A small image embedding model, trained from scratch.
Model: norm layernorm, activation gelu, moe soft.
Rows from block 5 of a small image embedding model, named by matrix and row number. Rows with one number within an expert belong to one neuron, the router's apart. Each number is 200 + 40 x the weight over its row's rms, rounded and kept within 0 to 999. All counts start at 0.
Before each expert's rows are labels from the 100 images, of 14976, where the router gives the expert most weight on average: "responds to" is what is common among them; "colour at peak" is the nearest of a few named colours to the mean colour under the peak. Only what is clearly more common there than usual is listed. The data: stained colorectal tissue patches (NCT-CRC-HE-100K). In brackets: how many of the 100, against the usual share in percent.
# router: slot weights (model.blocks.5.mlp.router.weight, 32x192), inputs 0-95
# up: expert up (model.blocks.5.mlp.up, 16x192x192), inputs 0-95
# down: expert down (model.blocks.5.mlp.down, 16x192x192, transposed), outputs 0-95

# expert 5
responds to: tissue: smooth muscle (100 vs 13.4)
colour at peak: pink (92 vs 39.4)
router.10,174,174,246,207,209,164,203,203,164,200,245,228,190,247,220,227,219,249,237,231,161,200,228,180,198,219,189,209,228,232,131,182,305,173,242,177,147,220,132,246,224,208,156,247,161,240,138,200,219,244,202,179,234,191,212,183,278,203,211,176,151,190,177,235,137,158,137,223,188,238,217,167,172,168,177,199,203,247,191,197,122,123,226,206,265,273,205,199,253,211,249,208,238,189,230,190
router.11,170,164,247,221,171,190,202,235,205,146,212,232,224,216,181,271,259,278,242,204,123,148,236,176,210,201,184,249,147,237,133,152,206,174,200,209,212,207,209,265,245,196,144,154,152,213,134,146,196,218,199,192,213,224,190,229,279,174,229,196,158,186,206,191,200,62,142,223,202,253,217,190,170,189,179,201,183,269,194,157,101,129,195,159,221,284,209,231,228,188,175,233,223,199,243,184
up.16,215,220,153,211,205,98,223,233,108,235,145,146,208,226,188,204,200,173,161,265,258,239,187,154,174,210,176,111,218,141,262,265,235,185,188,171,223,266,204,200,152,198,170,231,214,172,201,130,236,237,158,248,141,192,197,225,176,246,219,221,178,207,276,165,227,235,178,201,240,190,194,275,224,191,164,156,194,223,227,242,239,213,217,159,242,233,179,103,254,187,215,203,228,224,236,201
down.16,220,212,213,173,154,231,178,211,246,202,137,173,217,290,179,154,220,168,153,196,128,203,140,209,230,166,253,175,201,211,264,172,265,243,243,194,226,247,186,169,204,195,210,193,243,266,216,149,171,153,198,168,301,207,214,188,196,262,254,145,198,192,219,192,224,229,172,216,247,201,231,232,203,175,141,194,145,176,161,190,134,171,264,222,199,215,210,188,235,230,296,209,187,242,190,240

# expert 11
responds to: tissue: tumour epithelium (86 vs 15.1)
colour at peak: grey (51 vs 22)
router.22,237,155,177,163,153,256,126,156,233,237,208,177,215,242,258,208,217,174,257,249,114,151,128,207,269,153,245,148,185,193,236,268,214,212,256,225,204,264,181,160,160,135,266,167,239,265,184,195,173,212,266,210,279,206,204,216,240,202,226,133,155,215,135,223,180,216,188,144,240,189,212,167,204,213,226,181,166,182,216,188,148,215,261,197,216,201,236,197,170,221,245,186,143,155,112,187
router.23,199,171,233,197,259,160,165,232,199,191,239,227,138,238,277,123,221,214,252,277,108,219,234,203,179,185,234,259,168,258,273,209,172,210,203,251,142,211,220,208,200,267,167,245,168,179,149,158,257,167,165,192,228,155,234,232,214,204,156,160,169,230,271,151,193,215,146,172,229,184,149,158,166,168,175,262,200,217,226,138,138,145,167,279,171,181,190,138,301,258,222,162,167,226,184,291
up.0,142,211,209,143,116,229,223,210,192,126,155,231,184,201,151,264,181,252,194,171,178,137,195,181,239,147,168,181,201,210,270,203,254,204,241,210,184,209,199,256,204,202,250,155,176,271,179,211,185,211,246,186,199,253,194,267,252,213,217,155,168,127,184,243,269,169,200,209,200,211,253,186,138,149,156,220,222,213,186,127,120,136,252,204,254,270,238,240,175,182,213,237,208,134,208,153
down.0,271,246,194,159,176,204,242,119,183,218,206,151,185,175,200,251,117,182,211,197,245,136,224,193,265,184,189,110,185,87,193,192,230,189,232,181,201,186,207,171,183,198,254,184,143,239,294,214,239,178,200,245,177,188,166,196,148,229,211,173,209,216,212,221,212,203,206,256,129,227,221,236,161,209,284,162,201,219,179,203,211,224,261,152,202,210,226,213,154,176,185,226,205,176,127,177

# expert 10
responds to: tissue: cancer-associated stroma (85 vs 10.5)
colour at peak: pink (67 vs 39.4)
router.20,189,155,194,221,172,162,184,193,212,183,190,166,194,268,262,203,202,231,199,272,147,205,230,95,202,253,249,243,211,254,186,253,250,230,225,103,222,198,121,201,204,165,115,202,222,212,193,168,197,223,134,250,234,195,211,139,211,203,171,162,207,169,226,137,172,120,193,232,249,230,176,202,225,198,218,206,238,266,238,206,179,116,210,252,245,245,228,131,250,228,243,222,149,222,213,219
router.21,223,217,180,286,222,251,207,246,158,189,269,195,175,266,197,181,222,119,181,191,188,236,200,196,196,220,243,208,209,170,219,189,237,264,184,214,173,154,269,212,205,176,166,305,209,173,203,200,180,140,185,203,193,227,189,217,212,219,172,224,252,189,249,219,183,231,164,198,187,231,201,196,207,178,177,170,172,194,210,164,115,182,216,194,187,126,167,179,255,251,181,227,205,221,181,215
up.0,157,205,203,150,244,189,195,198,192,185,189,236,204,180,170,200,228,211,256,222,136,174,215,203,166,250,201,196,218,221,172,185,273,221,220,244,205,275,153,265,194,187,270,175,243,214,171,181,135,222,266,223,233,119,254,247,187,186,241,181,245,178,202,210,238,152,223,118,201,175,239,180,131,196,159,183,231,162,273,172,286,155,216,220,188,235,190,195,199,207,266,204,196,171,233,164
down.0,134,168,172,258,191,271,200,237,193,192,244,205,159,207,151,210,226,248,146,173,180,197,124,204,196,199,237,226,182,230,262,155,170,293,226,201,230,191,198,220,213,222,200,194,229,208,245,183,239,116,240,87,204,172,186,211,252,223,228,254,158,242,216,168,172,192,184,188,202,230,249,163,239,235,173,207,137,127,209,182,179,179,195,238,260,158,197,198,213,197,208,240,285,222,228,203

# expert 7
responds to: tissue: cancer-associated stroma (73 vs 10.5)
colour at peak: pink (77 vs 39.4)
router.14,128,176,209,188,172,208,200,152,227,181,202,147,220,259,192,206,178,223,150,188,120,154,208,141,223,167,185,245,234,234,141,171,263,150,261,99,206,220,121,207,226,224,205,165,168,288,181,138,156,249,220,207,269,194,191,111,292,241,195,180,183,201,181,200,207,110,145,240,215,221,216,241,171,208,167,240,159,217,189,208,186,124,217,207,215,259,213,226,269,240,235,194,176,221,202,246
router.15,140,132,206,181,197,192,191,145,182,174,199,208,208,251,215,207,200,214,208,185,117,177,193,141,195,233,213,232,232,218,201,220,280,153,273,132,199,230,145,199,186,208,226,215,194,276,197,177,257,259,218,230,251,209,202,144,271,211,203,175,192,192,193,218,144,107,160,238,198,204,229,249,170,234,163,228,164,192,198,186,154,142,213,253,280,200,227,183,304,214,256,154,157,215,168,251
up.16,182,262,169,196,255,226,161,238,210,211,173,211,227,205,249,135,240,223,250,237,222,192,170,252,293,216,245,240,145,214,211,179,179,208,177,209,210,207,178,191,201,221,151,273,232,185,203,173,235,175,172,159,254,174,203,260,199,213,147,173,195,189,167,188,193,265,219,194,146,216,124,199,174,91,250,216,209,249,205,204,217,216,139,218,229,148,220,180,230,283,191,196,158,244,184,219
down.16,165,241,170,223,187,238,168,207,162,225,182,142,192,247,193,205,180,219,201,137,189,181,176,272,211,259,146,133,97,202,172,141,184,228,213,150,224,203,227,234,206,182,225,176,146,232,168,212,205,283,207,293,159,230,169,170,190,205,288,172,164,180,201,193,156,89,146,264,179,199,157,329,212,205,273,215,238,162,167,221,172,197,180,156,224,231,207,122,165,240,117,168,229,220,177,165

# expert 8
responds to: tissue: smooth muscle (36 vs 13.4); tissue: debris (32 vs 11)
colour at peak: brown (49 vs 11.3)
router.16,187,196,236,172,184,272,213,150,268,195,176,206,132,168,167,227,239,272,141,174,203,212,136,143,194,176,198,261,182,267,232,173,173,196,190,152,185,132,200,208,217,207,249,126,205,172,199,249,175,135,226,184,273,206,220,241,173,222,231,243,208,163,198,204,190,143,212,255,204,197,198,151,236,195,196,228,168,176,215,204,225,198,111,245,135,163,199,264,251,253,274,225,177,220,204,209
router.17,156,189,190,209,207,261,215,157,282,193,178,254,120,234,215,218,236,264,175,148,140,188,164,179,211,168,220,276,185,237,219,190,245,238,259,181,169,165,213,213,213,221,233,202,259,174,250,217,156,159,174,183,270,232,215,227,213,197,232,186,241,162,237,172,189,158,174,297,228,217,210,112,218,169,197,230,198,168,198,106,184,125,200,278,233,146,217,230,254,208,261,258,141,234,195,239
up.0,230,159,265,170,201,193,233,235,208,172,158,243,259,198,201,181,257,229,264,233,174,170,327,218,162,136,157,220,132,186,197,261,241,224,150,222,194,170,172,191,210,146,104,212,140,235,149,177,244,197,161,198,195,179,257,230,218,138,207,188,178,245,199,210,190,187,209,243,247,155,204,216,169,195,163,234,182,306,140,186,185,146,210,161,238,257,272,211,206,177,193,225,204,133,192,186
down.0,286,144,239,169,149,165,122,215,173,134,138,197,209,233,149,208,188,180,256,268,225,135,239,240,174,185,200,218,202,121,218,227,218,206,204,202,170,205,211,189,160,142,165,159,174,233,158,199,186,235,177,224,229,184,195,190,248,197,199,157,163,215,146,217,210,183,271,195,107,139,238,262,148,251,209,167,187,226,183,229,158,146,239,181,179,281,213,222,195,213,187,209,188,138,177,137

# expert 15
responds to: tissue: tumour epithelium (79 vs 15.1)
colour at peak: grey (81 vs 22)
router.30,256,219,126,165,119,256,118,142,244,99,192,200,195,199,196,184,207,176,288,172,192,196,181,254,261,154,219,166,150,180,232,179,202,181,246,205,220,203,257,156,169,240,186,202,255,211,252,188,227,151,202,277,216,206,207,192,154,205,162,186,136,202,226,186,258,236,240,172,216,143,155,222,168,197,251,169,220,215,229,227,216,229,171,262,222,159,208,217,146,239,219,169,161,178,123,156
router.31,237,187,168,170,139,270,151,147,249,98,222,202,189,209,194,195,236,209,273,194,215,209,216,239,251,172,225,190,130,190,234,207,190,203,225,169,214,206,242,179,175,192,217,233,301,194,264,185,211,161,228,267,199,205,218,180,126,158,178,197,111,209,200,190,229,243,222,185,203,138,167,228,209,180,252,162,213,220,207,216,228,232,179,259,231,136,235,234,159,245,179,219,166,160,186,153
up.0,140,199,199,218,174,249,215,223,208,245,168,196,174,212,147,209,141,271,110,158,199,218,154,134,209,169,211,245,224,299,198,171,218,203,253,255,189,193,121,243,218,189,264,179,202,205,145,247,162,198,195,205,255,179,187,212,184,261,182,211,247,95,196,166,238,205,179,186,222,241,170,143,220,216,102,195,200,217,214,126,201,131,170,258,178,214,198,272,222,201,255,188,205,191,254,191
down.0,142,176,214,206,250,181,246,255,197,218,208,165,239,230,167,206,245,235,116,220,247,167,190,147,197,206,210,227,233,224,176,255,215,229,139,195,187,182,134,199,186,133,191,156,120,212,177,217,158,248,200,151,224,177,240,223,194,200,274,206,184,227,243,229,157,246,207,130,190,268,214,250,246,171,129,212,172,288,229,238,161,219,192,107,169,230,240,206,245,231,221,241,243,255,252,273

# expert 0
responds to: tissue: tumour epithelium (92 vs 15.1)
colour at peak: pink (81 vs 39.4)
router.0,135,212,245,225,157,243,185,220,254,218,194,247,185,195,214,279,191,197,282,180,152,112,137,257,235,146,145,200,198,185,160,162,215,240,233,269,190,221,197,253,124,262,285,194,171,223,216,227,175,163,275,154,241,220,170,237,258,185,236,145,222,172,148,218,138,204,194,187,245,212,180,154,175,191,233,189,145,187,162,205,105,192,243,239,185,187,261,227,126,172,200,175,206,172,188,206
router.1,207,259,201,183,186,280,172,179,252,195,202,212,201,156,155,228,200,159,224,186,149,145,128,286,258,106,192,191,154,209,173,212,245,221,219,283,222,239,241,244,150,228,287,181,168,272,245,210,160,140,269,165,278,265,192,240,232,218,215,134,240,172,157,231,202,226,201,173,264,232,210,195,171,217,216,163,160,161,163,186,149,201,231,244,190,157,244,250,153,203,244,210,195,163,156,196
up.0,199,175,182,184,192,173,189,275,209,177,216,239,230,260,216,173,176,166,227,197,199,183,172,144,224,193,172,167,213,247,145,232,204,188,209,133,145,180,179,162,142,213,184,218,206,233,124,256,160,294,159,207,205,187,241,144,223,226,156,228,187,207,166,168,214,182,205,222,259,237,187,228,217,206,195,261,214,200,152,112,166,208,162,173,232,254,155,115,206,162,211,180,185,188,189,196
down.0,185,205,229,149,194,180,199,186,232,223,185,170,200,188,281,201,205,217,298,224,140,192,201,251,253,236,249,204,181,216,219,115,118,194,232,243,222,220,248,253,205,193,225,300,289,199,170,218,179,189,171,235,189,205,178,160,219,183,148,194,195,200,166,210,128,196,180,271,197,198,182,183,178,138,298,158,240,140,242,220,174,260,197,159,197,194,160,184,143,185,176,180,145,177,222,164

# expert 2
responds to: tissue: normal colon mucosa (87 vs 8.9)
colour at peak: grey (97 vs 22)
router.4,157,110,223,144,204,169,193,169,159,190,209,180,195,265,198,163,202,202,178,228,131,173,213,144,148,238,185,247,197,209,244,223,249,166,250,125,183,249,95,203,195,189,198,191,161,241,202,197,276,251,251,195,203,184,224,222,258,188,188,178,159,227,231,200,187,124,137,217,236,207,220,234,183,216,159,225,196,183,217,178,182,115,162,224,259,211,206,153,296,247,265,178,184,222,165,232
router.5,195,139,262,162,231,178,129,177,168,144,210,233,157,245,195,188,220,231,196,203,116,170,181,188,190,203,269,238,222,271,192,156,173,157,244,153,214,262,145,194,227,222,208,173,185,246,167,172,251,211,222,223,227,202,261,234,286,187,164,177,145,164,117,190,178,88,142,196,214,182,260,176,170,266,145,254,184,186,202,144,171,159,165,236,192,218,153,215,292,271,232,211,171,122,165,230
up.0,197,194,161,184,219,169,179,287,204,200,261,224,141,229,306,228,258,198,228,265,258,201,301,191,157,210,201,217,225,166,233,174,258,259,260,206,142,203,178,235,185,233,151,281,109,215,169,224,140,279,157,162,216,213,245,230,231,198,198,201,173,296,274,171,220,236,245,154,171,201,199,233,182,192,243,216,187,247,187,149,202,110,205,192,207,246,287,184,155,178,225,89,249,198,240,243
down.0,246,228,240,160,205,205,216,225,227,174,194,148,210,246,215,215,240,166,208,208,175,110,141,187,231,189,197,290,196,236,135,199,201,204,179,149,259,176,245,186,196,149,213,241,260,300,128,206,164,203,253,229,232,236,227,130,225,185,244,126,88,201,194,181,150,186,183,280,154,185,280,222,224,233,131,120,178,145,191,195,218,227,141,216,177,233,197,208,197,226,212,219,212,135,202,153

# expert 14
responds to: tissue: mucus (100 vs 9.1)
colour at peak: pink (99 vs 39.4)
router.28,203,151,225,169,203,162,157,235,204,190,229,228,193,226,144,144,214,200,237,177,128,192,163,231,124,107,207,265,170,221,213,241,155,191,216,206,181,246,220,211,218,228,228,163,195,250,118,183,181,185,212,145,216,125,312,230,285,249,160,228,249,281,240,186,241,197,181,167,178,229,230,168,212,243,145,280,191,197,234,232,161,125,215,181,216,231,191,204,244,183,175,193,161,195,208,189
router.29,183,195,181,273,325,175,212,214,179,243,255,191,198,172,240,171,214,80,184,208,161,217,234,235,183,124,140,167,189,128,152,219,204,154,224,209,170,180,182,230,141,234,229,273,151,224,196,149,175,202,198,167,185,216,241,202,236,185,192,175,263,225,193,238,182,230,166,126,223,266,202,196,290,209,195,235,197,164,167,181,151,157,190,187,219,139,258,197,226,143,154,229,215,222,164,207
up.0,163,242,208,143,189,290,164,200,218,175,168,254,197,200,153,177,192,195,209,203,178,139,149,184,215,198,246,281,209,294,193,191,203,227,187,210,159,259,196,198,173,196,232,128,246,278,161,269,188,220,183,202,329,169,224,197,247,245,194,175,248,226,142,210,228,187,221,211,172,235,253,154,163,208,175,232,147,214,214,205,170,200,228,204,184,271,164,246,180,177,253,136,116,158,191,203
down.0,171,249,149,223,140,242,168,221,212,196,169,193,187,123,125,213,187,208,156,186,232,153,129,238,241,208,209,213,211,237,196,178,215,256,207,217,193,192,236,190,189,195,248,253,235,209,229,219,233,177,176,160,159,195,196,215,187,172,187,261,198,199,174,167,171,310,212,154,163,167,212,199,221,169,266,210,188,187,184,242,240,316,244,192,204,121,220,228,135,194,176,194,181,209,239,155

# expert 12
responds to: tissue: lymphocytes (100 vs 11)
colour at peak: brown (67 vs 11.3)
router.24,238,182,240,222,211,204,125,209,194,147,215,231,177,232,265,137,202,204,166,269,159,220,220,190,183,232,287,244,171,243,279,206,211,180,161,226,140,201,225,189,248,225,190,212,205,178,183,208,306,201,219,188,188,207,211,247,231,232,165,162,146,178,192,176,183,187,128,187,218,178,177,213,177,179,204,212,214,182,208,137,153,207,140,237,206,178,153,151,270,273,243,209,186,155,141,281
router.25,251,181,179,190,176,193,164,142,254,158,248,229,166,201,269,109,271,162,237,270,158,228,195,202,214,165,251,234,136,253,177,259,166,144,196,152,224,207,236,135,171,250,120,186,239,226,226,157,215,181,206,266,242,188,269,196,234,158,202,166,143,218,229,174,227,151,196,183,270,150,198,158,243,207,235,193,216,233,217,174,193,224,141,237,199,158,152,159,234,222,216,242,124,161,140,212
up.16,208,155,218,154,159,152,146,149,195,211,215,253,205,214,192,167,235,221,242,243,192,182,172,132,189,202,223,203,222,269,192,228,186,191,173,149,251,258,163,174,127,191,216,113,177,240,229,237,225,248,293,234,229,132,237,212,204,202,313,208,168,250,150,213,190,138,233,185,216,184,282,182,168,245,206,158,189,236,231,223,263,208,193,166,220,291,225,192,199,193,216,210,183,183,170,202
down.16,169,248,219,201,285,206,200,297,175,224,163,228,258,165,246,166,194,185,228,208,172,182,130,294,208,199,215,181,176,182,220,199,169,237,180,311,165,247,222,226,190,214,246,254,232,189,140,216,160,155,201,121,208,220,188,166,243,259,222,164,238,219,156,226,151,281,202,161,198,209,161,215,202,173,203,253,188,148,204,192,158,271,257,160,177,156,145,195,130,228,197,190,234,243,239,250

# expert 4
responds to: tissue: cancer-associated stroma (87 vs 10.5)
colour at peak: pink (93 vs 39.4)
router.8,208,182,246,216,217,144,209,196,136,220,155,213,186,284,199,205,222,136,193,235,112,194,218,134,200,205,224,149,211,221,131,225,244,218,247,151,267,285,187,228,178,214,210,150,182,223,152,134,225,220,241,173,217,151,146,215,194,197,226,143,200,156,203,242,192,147,117,187,226,219,160,186,179,231,144,111,196,241,223,202,99,93,247,202,215,251,175,152,236,160,247,187,218,145,237,190
router.9,181,191,134,240,185,196,131,230,180,181,192,185,188,276,169,181,182,152,171,231,220,198,144,160,289,190,287,161,244,222,154,178,167,193,224,198,257,272,194,175,148,221,228,150,230,246,163,193,148,232,212,141,261,133,198,184,215,261,219,190,216,200,189,260,206,199,165,137,205,280,173,182,226,220,135,121,160,234,213,223,162,239,256,175,167,205,132,199,196,195,187,131,217,204,233,202
up.0,239,194,188,219,146,158,218,231,151,190,173,123,203,271,196,247,238,162,185,191,181,268,196,195,188,225,240,118,213,225,224,224,249,227,205,174,249,207,250,145,193,181,155,235,254,158,296,117,232,204,124,240,216,238,100,136,171,230,190,190,198,212,250,114,141,317,231,230,254,136,185,219,222,209,209,144,179,210,176,248,189,185,232,215,190,173,168,155,249,172,193,302,235,263,190,246
down.0,213,181,182,176,239,202,219,252,198,200,213,183,192,246,237,162,167,136,105,213,160,233,203,135,245,195,260,146,105,193,199,219,163,275,212,188,254,254,215,156,227,255,178,205,256,215,183,181,148,155,183,166,242,215,197,193,247,173,182,181,215,175,235,263,179,207,197,208,198,264,173,169,220,170,101,162,151,210,266,155,149,177,194,259,192,205,122,189,231,226,164,194,233,218,212,225

# expert 6
responds to: tissue: smooth muscle (80 vs 13.4)
colour at peak: red (60 vs 0.5); brown (29 vs 11.3)
router.12,248,179,212,215,220,251,231,213,242,170,207,178,203,182,133,161,119,249,154,123,247,203,259,185,203,154,151,149,161,135,189,273,132,198,180,240,207,153,235,250,211,237,214,271,156,203,188,227,215,171,117,222,219,236,184,255,140,210,143,187,207,163,247,191,197,212,195,184,164,248,123,246,228,164,134,162,235,279,241,171,159,167,172,150,188,194,163,166,156,186,148,247,221,159,190,167
router.13,226,166,180,178,254,219,291,174,204,246,244,203,183,229,265,186,197,215,197,183,212,220,269,112,215,215,214,195,161,242,171,174,188,188,286,169,229,164,229,188,252,242,217,220,235,188,203,225,236,180,158,199,190,267,151,214,150,100,145,149,230,156,235,182,200,167,248,242,175,265,173,163,202,177,165,164,274,204,209,112,160,139,129,276,159,192,165,183,208,217,172,181,186,157,226,212
up.0,147,194,270,218,169,198,115,304,238,133,190,200,151,210,147,229,179,291,170,166,215,162,115,294,188,193,209,236,215,234,230,177,186,147,141,202,177,199,202,224,179,214,216,193,195,266,115,243,228,179,196,154,235,155,258,207,214,281,181,204,230,175,228,177,185,209,240,139,220,223,167,236,197,187,182,202,141,226,274,241,206,221,141,196,143,221,146,236,188,224,212,223,209,208,257,243
down.0,187,228,225,195,174,235,147,239,182,230,156,200,230,166,121,171,183,145,159,191,155,162,150,289,158,169,192,222,259,170,268,222,291,239,198,218,155,243,167,219,194,135,284,164,193,250,236,211,196,173,240,162,237,165,254,204,271,237,241,232,216,204,142,179,258,274,169,200,181,126,295,216,172,216,163,245,147,138,181,242,172,222,260,138,216,213,201,132,201,156,218,231,154,225,216,198

# expert 1
responds to: tissue: lymphocytes (100 vs 11)
colour at peak: brown (59 vs 11.3)
router.2,198,136,230,201,204,221,191,160,209,184,210,159,177,284,291,230,182,223,224,265,185,212,267,123,224,211,206,265,178,191,191,259,212,204,215,141,223,167,200,172,201,198,127,181,181,166,151,209,233,258,163,260,241,212,185,217,209,219,119,143,163,228,197,164,154,129,169,254,217,214,185,173,196,193,225,163,221,234,190,195,135,121,225,225,230,188,221,165,263,219,214,202,187,192,167,213
router.3,175,141,209,204,180,134,197,206,212,185,259,226,207,265,307,166,226,224,200,258,141,214,266,172,205,204,217,233,178,219,225,246,261,195,247,167,150,216,162,194,255,177,147,247,187,191,195,136,255,253,228,230,224,177,227,195,185,182,211,189,147,230,230,191,193,148,147,193,261,197,180,209,202,132,205,243,232,246,205,191,152,166,171,213,254,210,223,134,265,215,243,226,158,169,195,201
up.16,162,216,223,164,175,223,220,254,177,166,169,167,179,174,135,172,160,166,167,164,196,201,145,176,136,169,161,224,255,219,187,156,261,177,169,213,220,182,157,205,228,208,278,177,229,194,224,180,205,139,228,233,202,191,122,164,196,242,177,196,300,163,216,183,174,174,190,217,198,195,257,195,125,219,123,225,171,159,172,199,202,125,155,196,234,203,200,229,301,209,191,243,227,236,214,165
down.16,143,219,200,223,180,184,198,236,229,197,236,266,188,142,189,126,164,248,129,172,219,214,164,171,232,198,158,233,151,201,159,179,206,222,123,194,215,233,171,214,184,255,184,213,196,235,158,207,127,267,214,174,158,224,230,217,191,114,184,285,177,197,220,213,169,266,194,189,190,351,143,145,257,200,107,224,218,226,227,175,262,237,153,184,127,211,210,235,172,188,220,163,193,206,268,198

# expert 3
responds to: tissue: lymphocytes (46 vs 11); tissue: normal colon mucosa (29 vs 8.9)
colour at peak: grey (46 vs 22)
router.6,277,173,248,148,129,133,161,208,181,158,255,151,217,225,200,191,253,199,265,235,185,166,256,243,122,222,170,219,198,173,226,242,243,191,200,186,180,219,181,210,181,227,146,251,154,195,196,196,269,227,203,262,193,188,257,206,219,218,168,187,155,231,281,176,236,231,235,153,199,128,172,228,132,226,180,198,205,261,213,217,180,163,154,218,236,195,240,219,183,200,185,209,224,188,141,179
router.7,218,164,172,197,180,159,176,183,231,182,290,189,208,266,241,190,223,231,296,254,194,237,274,225,184,256,174,225,221,207,210,238,235,213,235,176,185,266,142,217,177,212,163,224,189,210,235,195,226,236,194,255,252,157,252,194,154,196,184,188,158,237,255,104,156,196,194,160,222,205,156,204,122,207,172,172,212,288,232,240,200,144,219,245,208,194,237,163,199,182,226,179,195,245,161,176
up.0,219,146,178,180,210,140,153,198,218,272,208,168,271,255,242,185,242,195,237,214,65,216,210,229,212,193,246,151,132,173,273,250,226,209,204,221,175,299,188,195,198,164,222,238,186,236,252,147,202,258,239,219,248,167,256,242,180,143,195,146,157,267,204,216,208,292,183,149,224,170,202,242,203,164,226,184,213,145,256,183,219,166,204,169,146,142,221,149,184,235,259,166,147,222,130,228
down.0,149,167,212,176,276,201,295,207,216,175,192,227,268,212,237,151,195,197,138,108,264,215,264,133,181,157,146,201,168,213,207,264,156,172,211,239,151,174,204,248,224,209,202,215,217,223,195,176,149,238,181,215,207,237,185,201,193,182,194,159,230,185,295,180,242,199,191,253,285,231,191,254,243,209,145,239,233,197,157,144,178,129,179,182,207,228,150,215,217,180,211,240,176,134,194,188