{
  "arch": "vit",
  "cutout": 0.25,
  "norm": "layernorm",
  "parallel_block": false,
  "eps": 1e-06
}
Rows from block 7 of a small image embedding model, named by matrix and row number. Rows with one number within an expert belong to one neuron, the router's apart. Each number is 500 + 25 x the weight over its row's rms, rounded and kept within 0 to 999. All counts start at 0. Numbers have three digits each.
Before each expert's rows are labels from the 100 images, of 14976, where the router gives the expert most weight on average: "responds to" is what is common among them. Only what is clearly more common there than usual is listed. The data: stained colorectal tissue patches (NCT-CRC-HE-100K). In brackets: how many of the 100.
# router: slot weights (model.blocks.7.mlp.router.weight, 32x192), inputs 0-63
# up: expert up (model.blocks.7.mlp.up, 16x192x192), inputs 0-63
# down: expert down (model.blocks.7.mlp.down, 16x192x192, transposed), outputs 0-63

# expert 8
responds to: tissue: cancer-associated stroma (90)
router.16:510490468491476487473513519470483509492548478486473476465529510482471503539493569465525492515523519505525502533544474455460475505476525563509493490512499496540448510479507511507499507512486506
router.17:513488530476504481485515488509495516478545509503468466477520484492504504493485546507519516490543522471522492505537470482457498506513495578460489519524488507536503492483557521473465493482489532
up.0:476493518549537470514506485501537513533496459482493499505508487463528516475488464470498462514514532491508513455494474561497494532509430518487482506539547498504506550532492484491524509525519520
down.0:475521508529498470520469535508517520501441461502483528537459514475505516483464454556497491486471510502489524434470526530476488521495437486495519502481495509474512511529484498519536537499501483

# expert 6
responds to: tissue: smooth muscle (98)
router.12:482508502520525534530521533513559527473532482528534527495469478493507494500501537528487532482481518541517489497486495528519529511512499491521492476493494476536530508505488470483488500482552499
router.13:482545481541529542512515497493556513500527501501536501504455468474490498490518558551502525472471498529523491490479504518519541513493494473511478478496480484548519520501481497502502486485523474
up.0:535490565483501525481486423523466486509518507494492519524492473512500491474556508487537509530484514520499501514512500521506444520445530469514491552506520487482468469490483498532490504481475509
down.0:493481529512529547488548478501477527469477481490516513487466465491507550465501483523487530507524516517510528496484501515517494552530487523471480521442545470466516484481546511448530512479508524

# expert 2
responds to: tissue: debris (94)
router.4:512490522511453527470467552462519505511510532481503484477507519444494492542491511516504516493505481508481458474500491508464471513474523520470540496532504550538505512500483486487477486489499470
router.5:479513488512463507484514549489488529509480503477504476480499525448479518526470544528510508531506487527477504476512465487480460518488523526495516486505499471511504513501474469513486474504468505
up.0:543500556513456550460447501488507512518447490518504513545494499511504504468512474524512523495458464477488504545514485456488513479440513456500499533485525509471509506482498497517525485516483515
down.0:493515489540496553475492529500497503495461520484486483549480481540496548514487484511515489470512504484500500534480497460503506543530523538531472505451465504526501521475493510482509516548471486

# expert 9
responds to: tissue: lymphocytes (100)
router.18:536498492482485498468477488515562474494506531518510465495550488524527486506532504510505502447521516501525453509478486496466517463511464509496502540540495552516511490484530529501477486514507506
router.19:524503496477503473502477528481516481462521506470512448494531499498527485522500517492492549470543508480531489499506510464481545480542503557490499537515454521539488513482496468472464527446481473
up.0:469500519484476524473508510497509512491475465535490526497504504493498537500485504499506499508504516516501557466499477500498474524483496485521510519458525509481494493488513521492535495497486511
down.0:513508501495517479544513509446498501511527530496515509473476530457488482509460509484484521571530440487502499474475464536501511444466460541495481499514532476502483530474535527522518489479500486

# expert 10
responds to: tissue: tumour epithelium (79)
router.20:490516482510482534525448555487489541550488555486523464524495491537510496556439497487500519470508492515470517508459533432504484507485495516526457476474494525544558501480475507534500516526508506
router.21:513498499532479544518463550484517536509497565480531495541510503541517485564461503475470519444524475540457498521464513439490477514502519507506455487485483532519543487510465499528452512498495482
up.0:498520505474491506472502510504478527515473539505484485571497460461486529508510531488517504480461501476535501516546485497480508550470527532476512515516536503495496477456556495521503512485442507
down.0:487545516495481533481493529529513489502454527520503470533479487462506555520481519508510478477497523495533488495484521506482474509542501539515449510446468488523535487481503471524475510491481467

# expert 4
responds to: tissue: tumour epithelium (95)
router.8:487499534488471530503471545492454534524497526489494520498527491467474495540451542542487539518511517500504497465533501507492480524492516556483503507498507491526501491484514468524455477482453500
router.9:500510476477497518510456550481524531470473529470515489515506441522491497539485515543484563519495503528540514516541486456496507527510547558499494507474525486551514526509532453517450506496465497
up.0:483481525503509547483532535454514503490516445502450519447470516474457502517497514545538534476470484482514515481485505559479521534487489511447501476500492500504492500481520535491512498445514496
down.0:496514490524482505513496476499525496532500446493513529421534524479477493483527499549529533517502473507452483480470496495485485472465461458505536496554500548477438524533478474498523491524511448

# expert 13
responds to: tissue: lymphocytes (54); tissue: normal colon mucosa (35)
router.26:510474520466448539440484506460469486497522510504526522520496491505487512498507517496466518528473496505502470502496500507486537515489542491494492523502509537491469548489487499491480479503518522
router.27:508485508446458553449503527447478483479501477485528532532505498503480514499498522506468505532501494492509493514502512484515555501506536523499497510494499520509476541491483494462451473509506524
up.0:528473515514491478503493474472537489514508545474535511512567515543558481487525483502507514471536466495482468508471515462505514390504504475500467504532473532494487499475492496502507483537518483
down.0:491496524489476486497557476479498488494503455513484514526514471465472523463538480524514477512468521471472528450489508534532498522523492456455528534519513554462489522523520513474532464501493518

# expert 5
responds to: tissue: lymphocytes (100)
router.10:533505491464512489504474535475513512485509526470495446488548494489529467519511510512491552493560507479538478532513526467470528484513487527520501527495473557538482489498518473498477534459494484
router.11:547503499464488473470468532458550521485485520470543473496530502513528479501471516511489540467534488475468475531486531443473511451486501521513478522488475552504500504518504519508514488515516479
up.0:464518506497533515489542485545473502499496542492482499481494478497471504500499502502503484489484504522519505513542482544497460571476529528490522459489554462483520475472520514504491515507452548
down.0:480488489489483533501476532485478491535487546493492444503460463524541499540445512479482511504479510518483489513497483450513499524520527541494465447492483517533584478478480498487470544517489492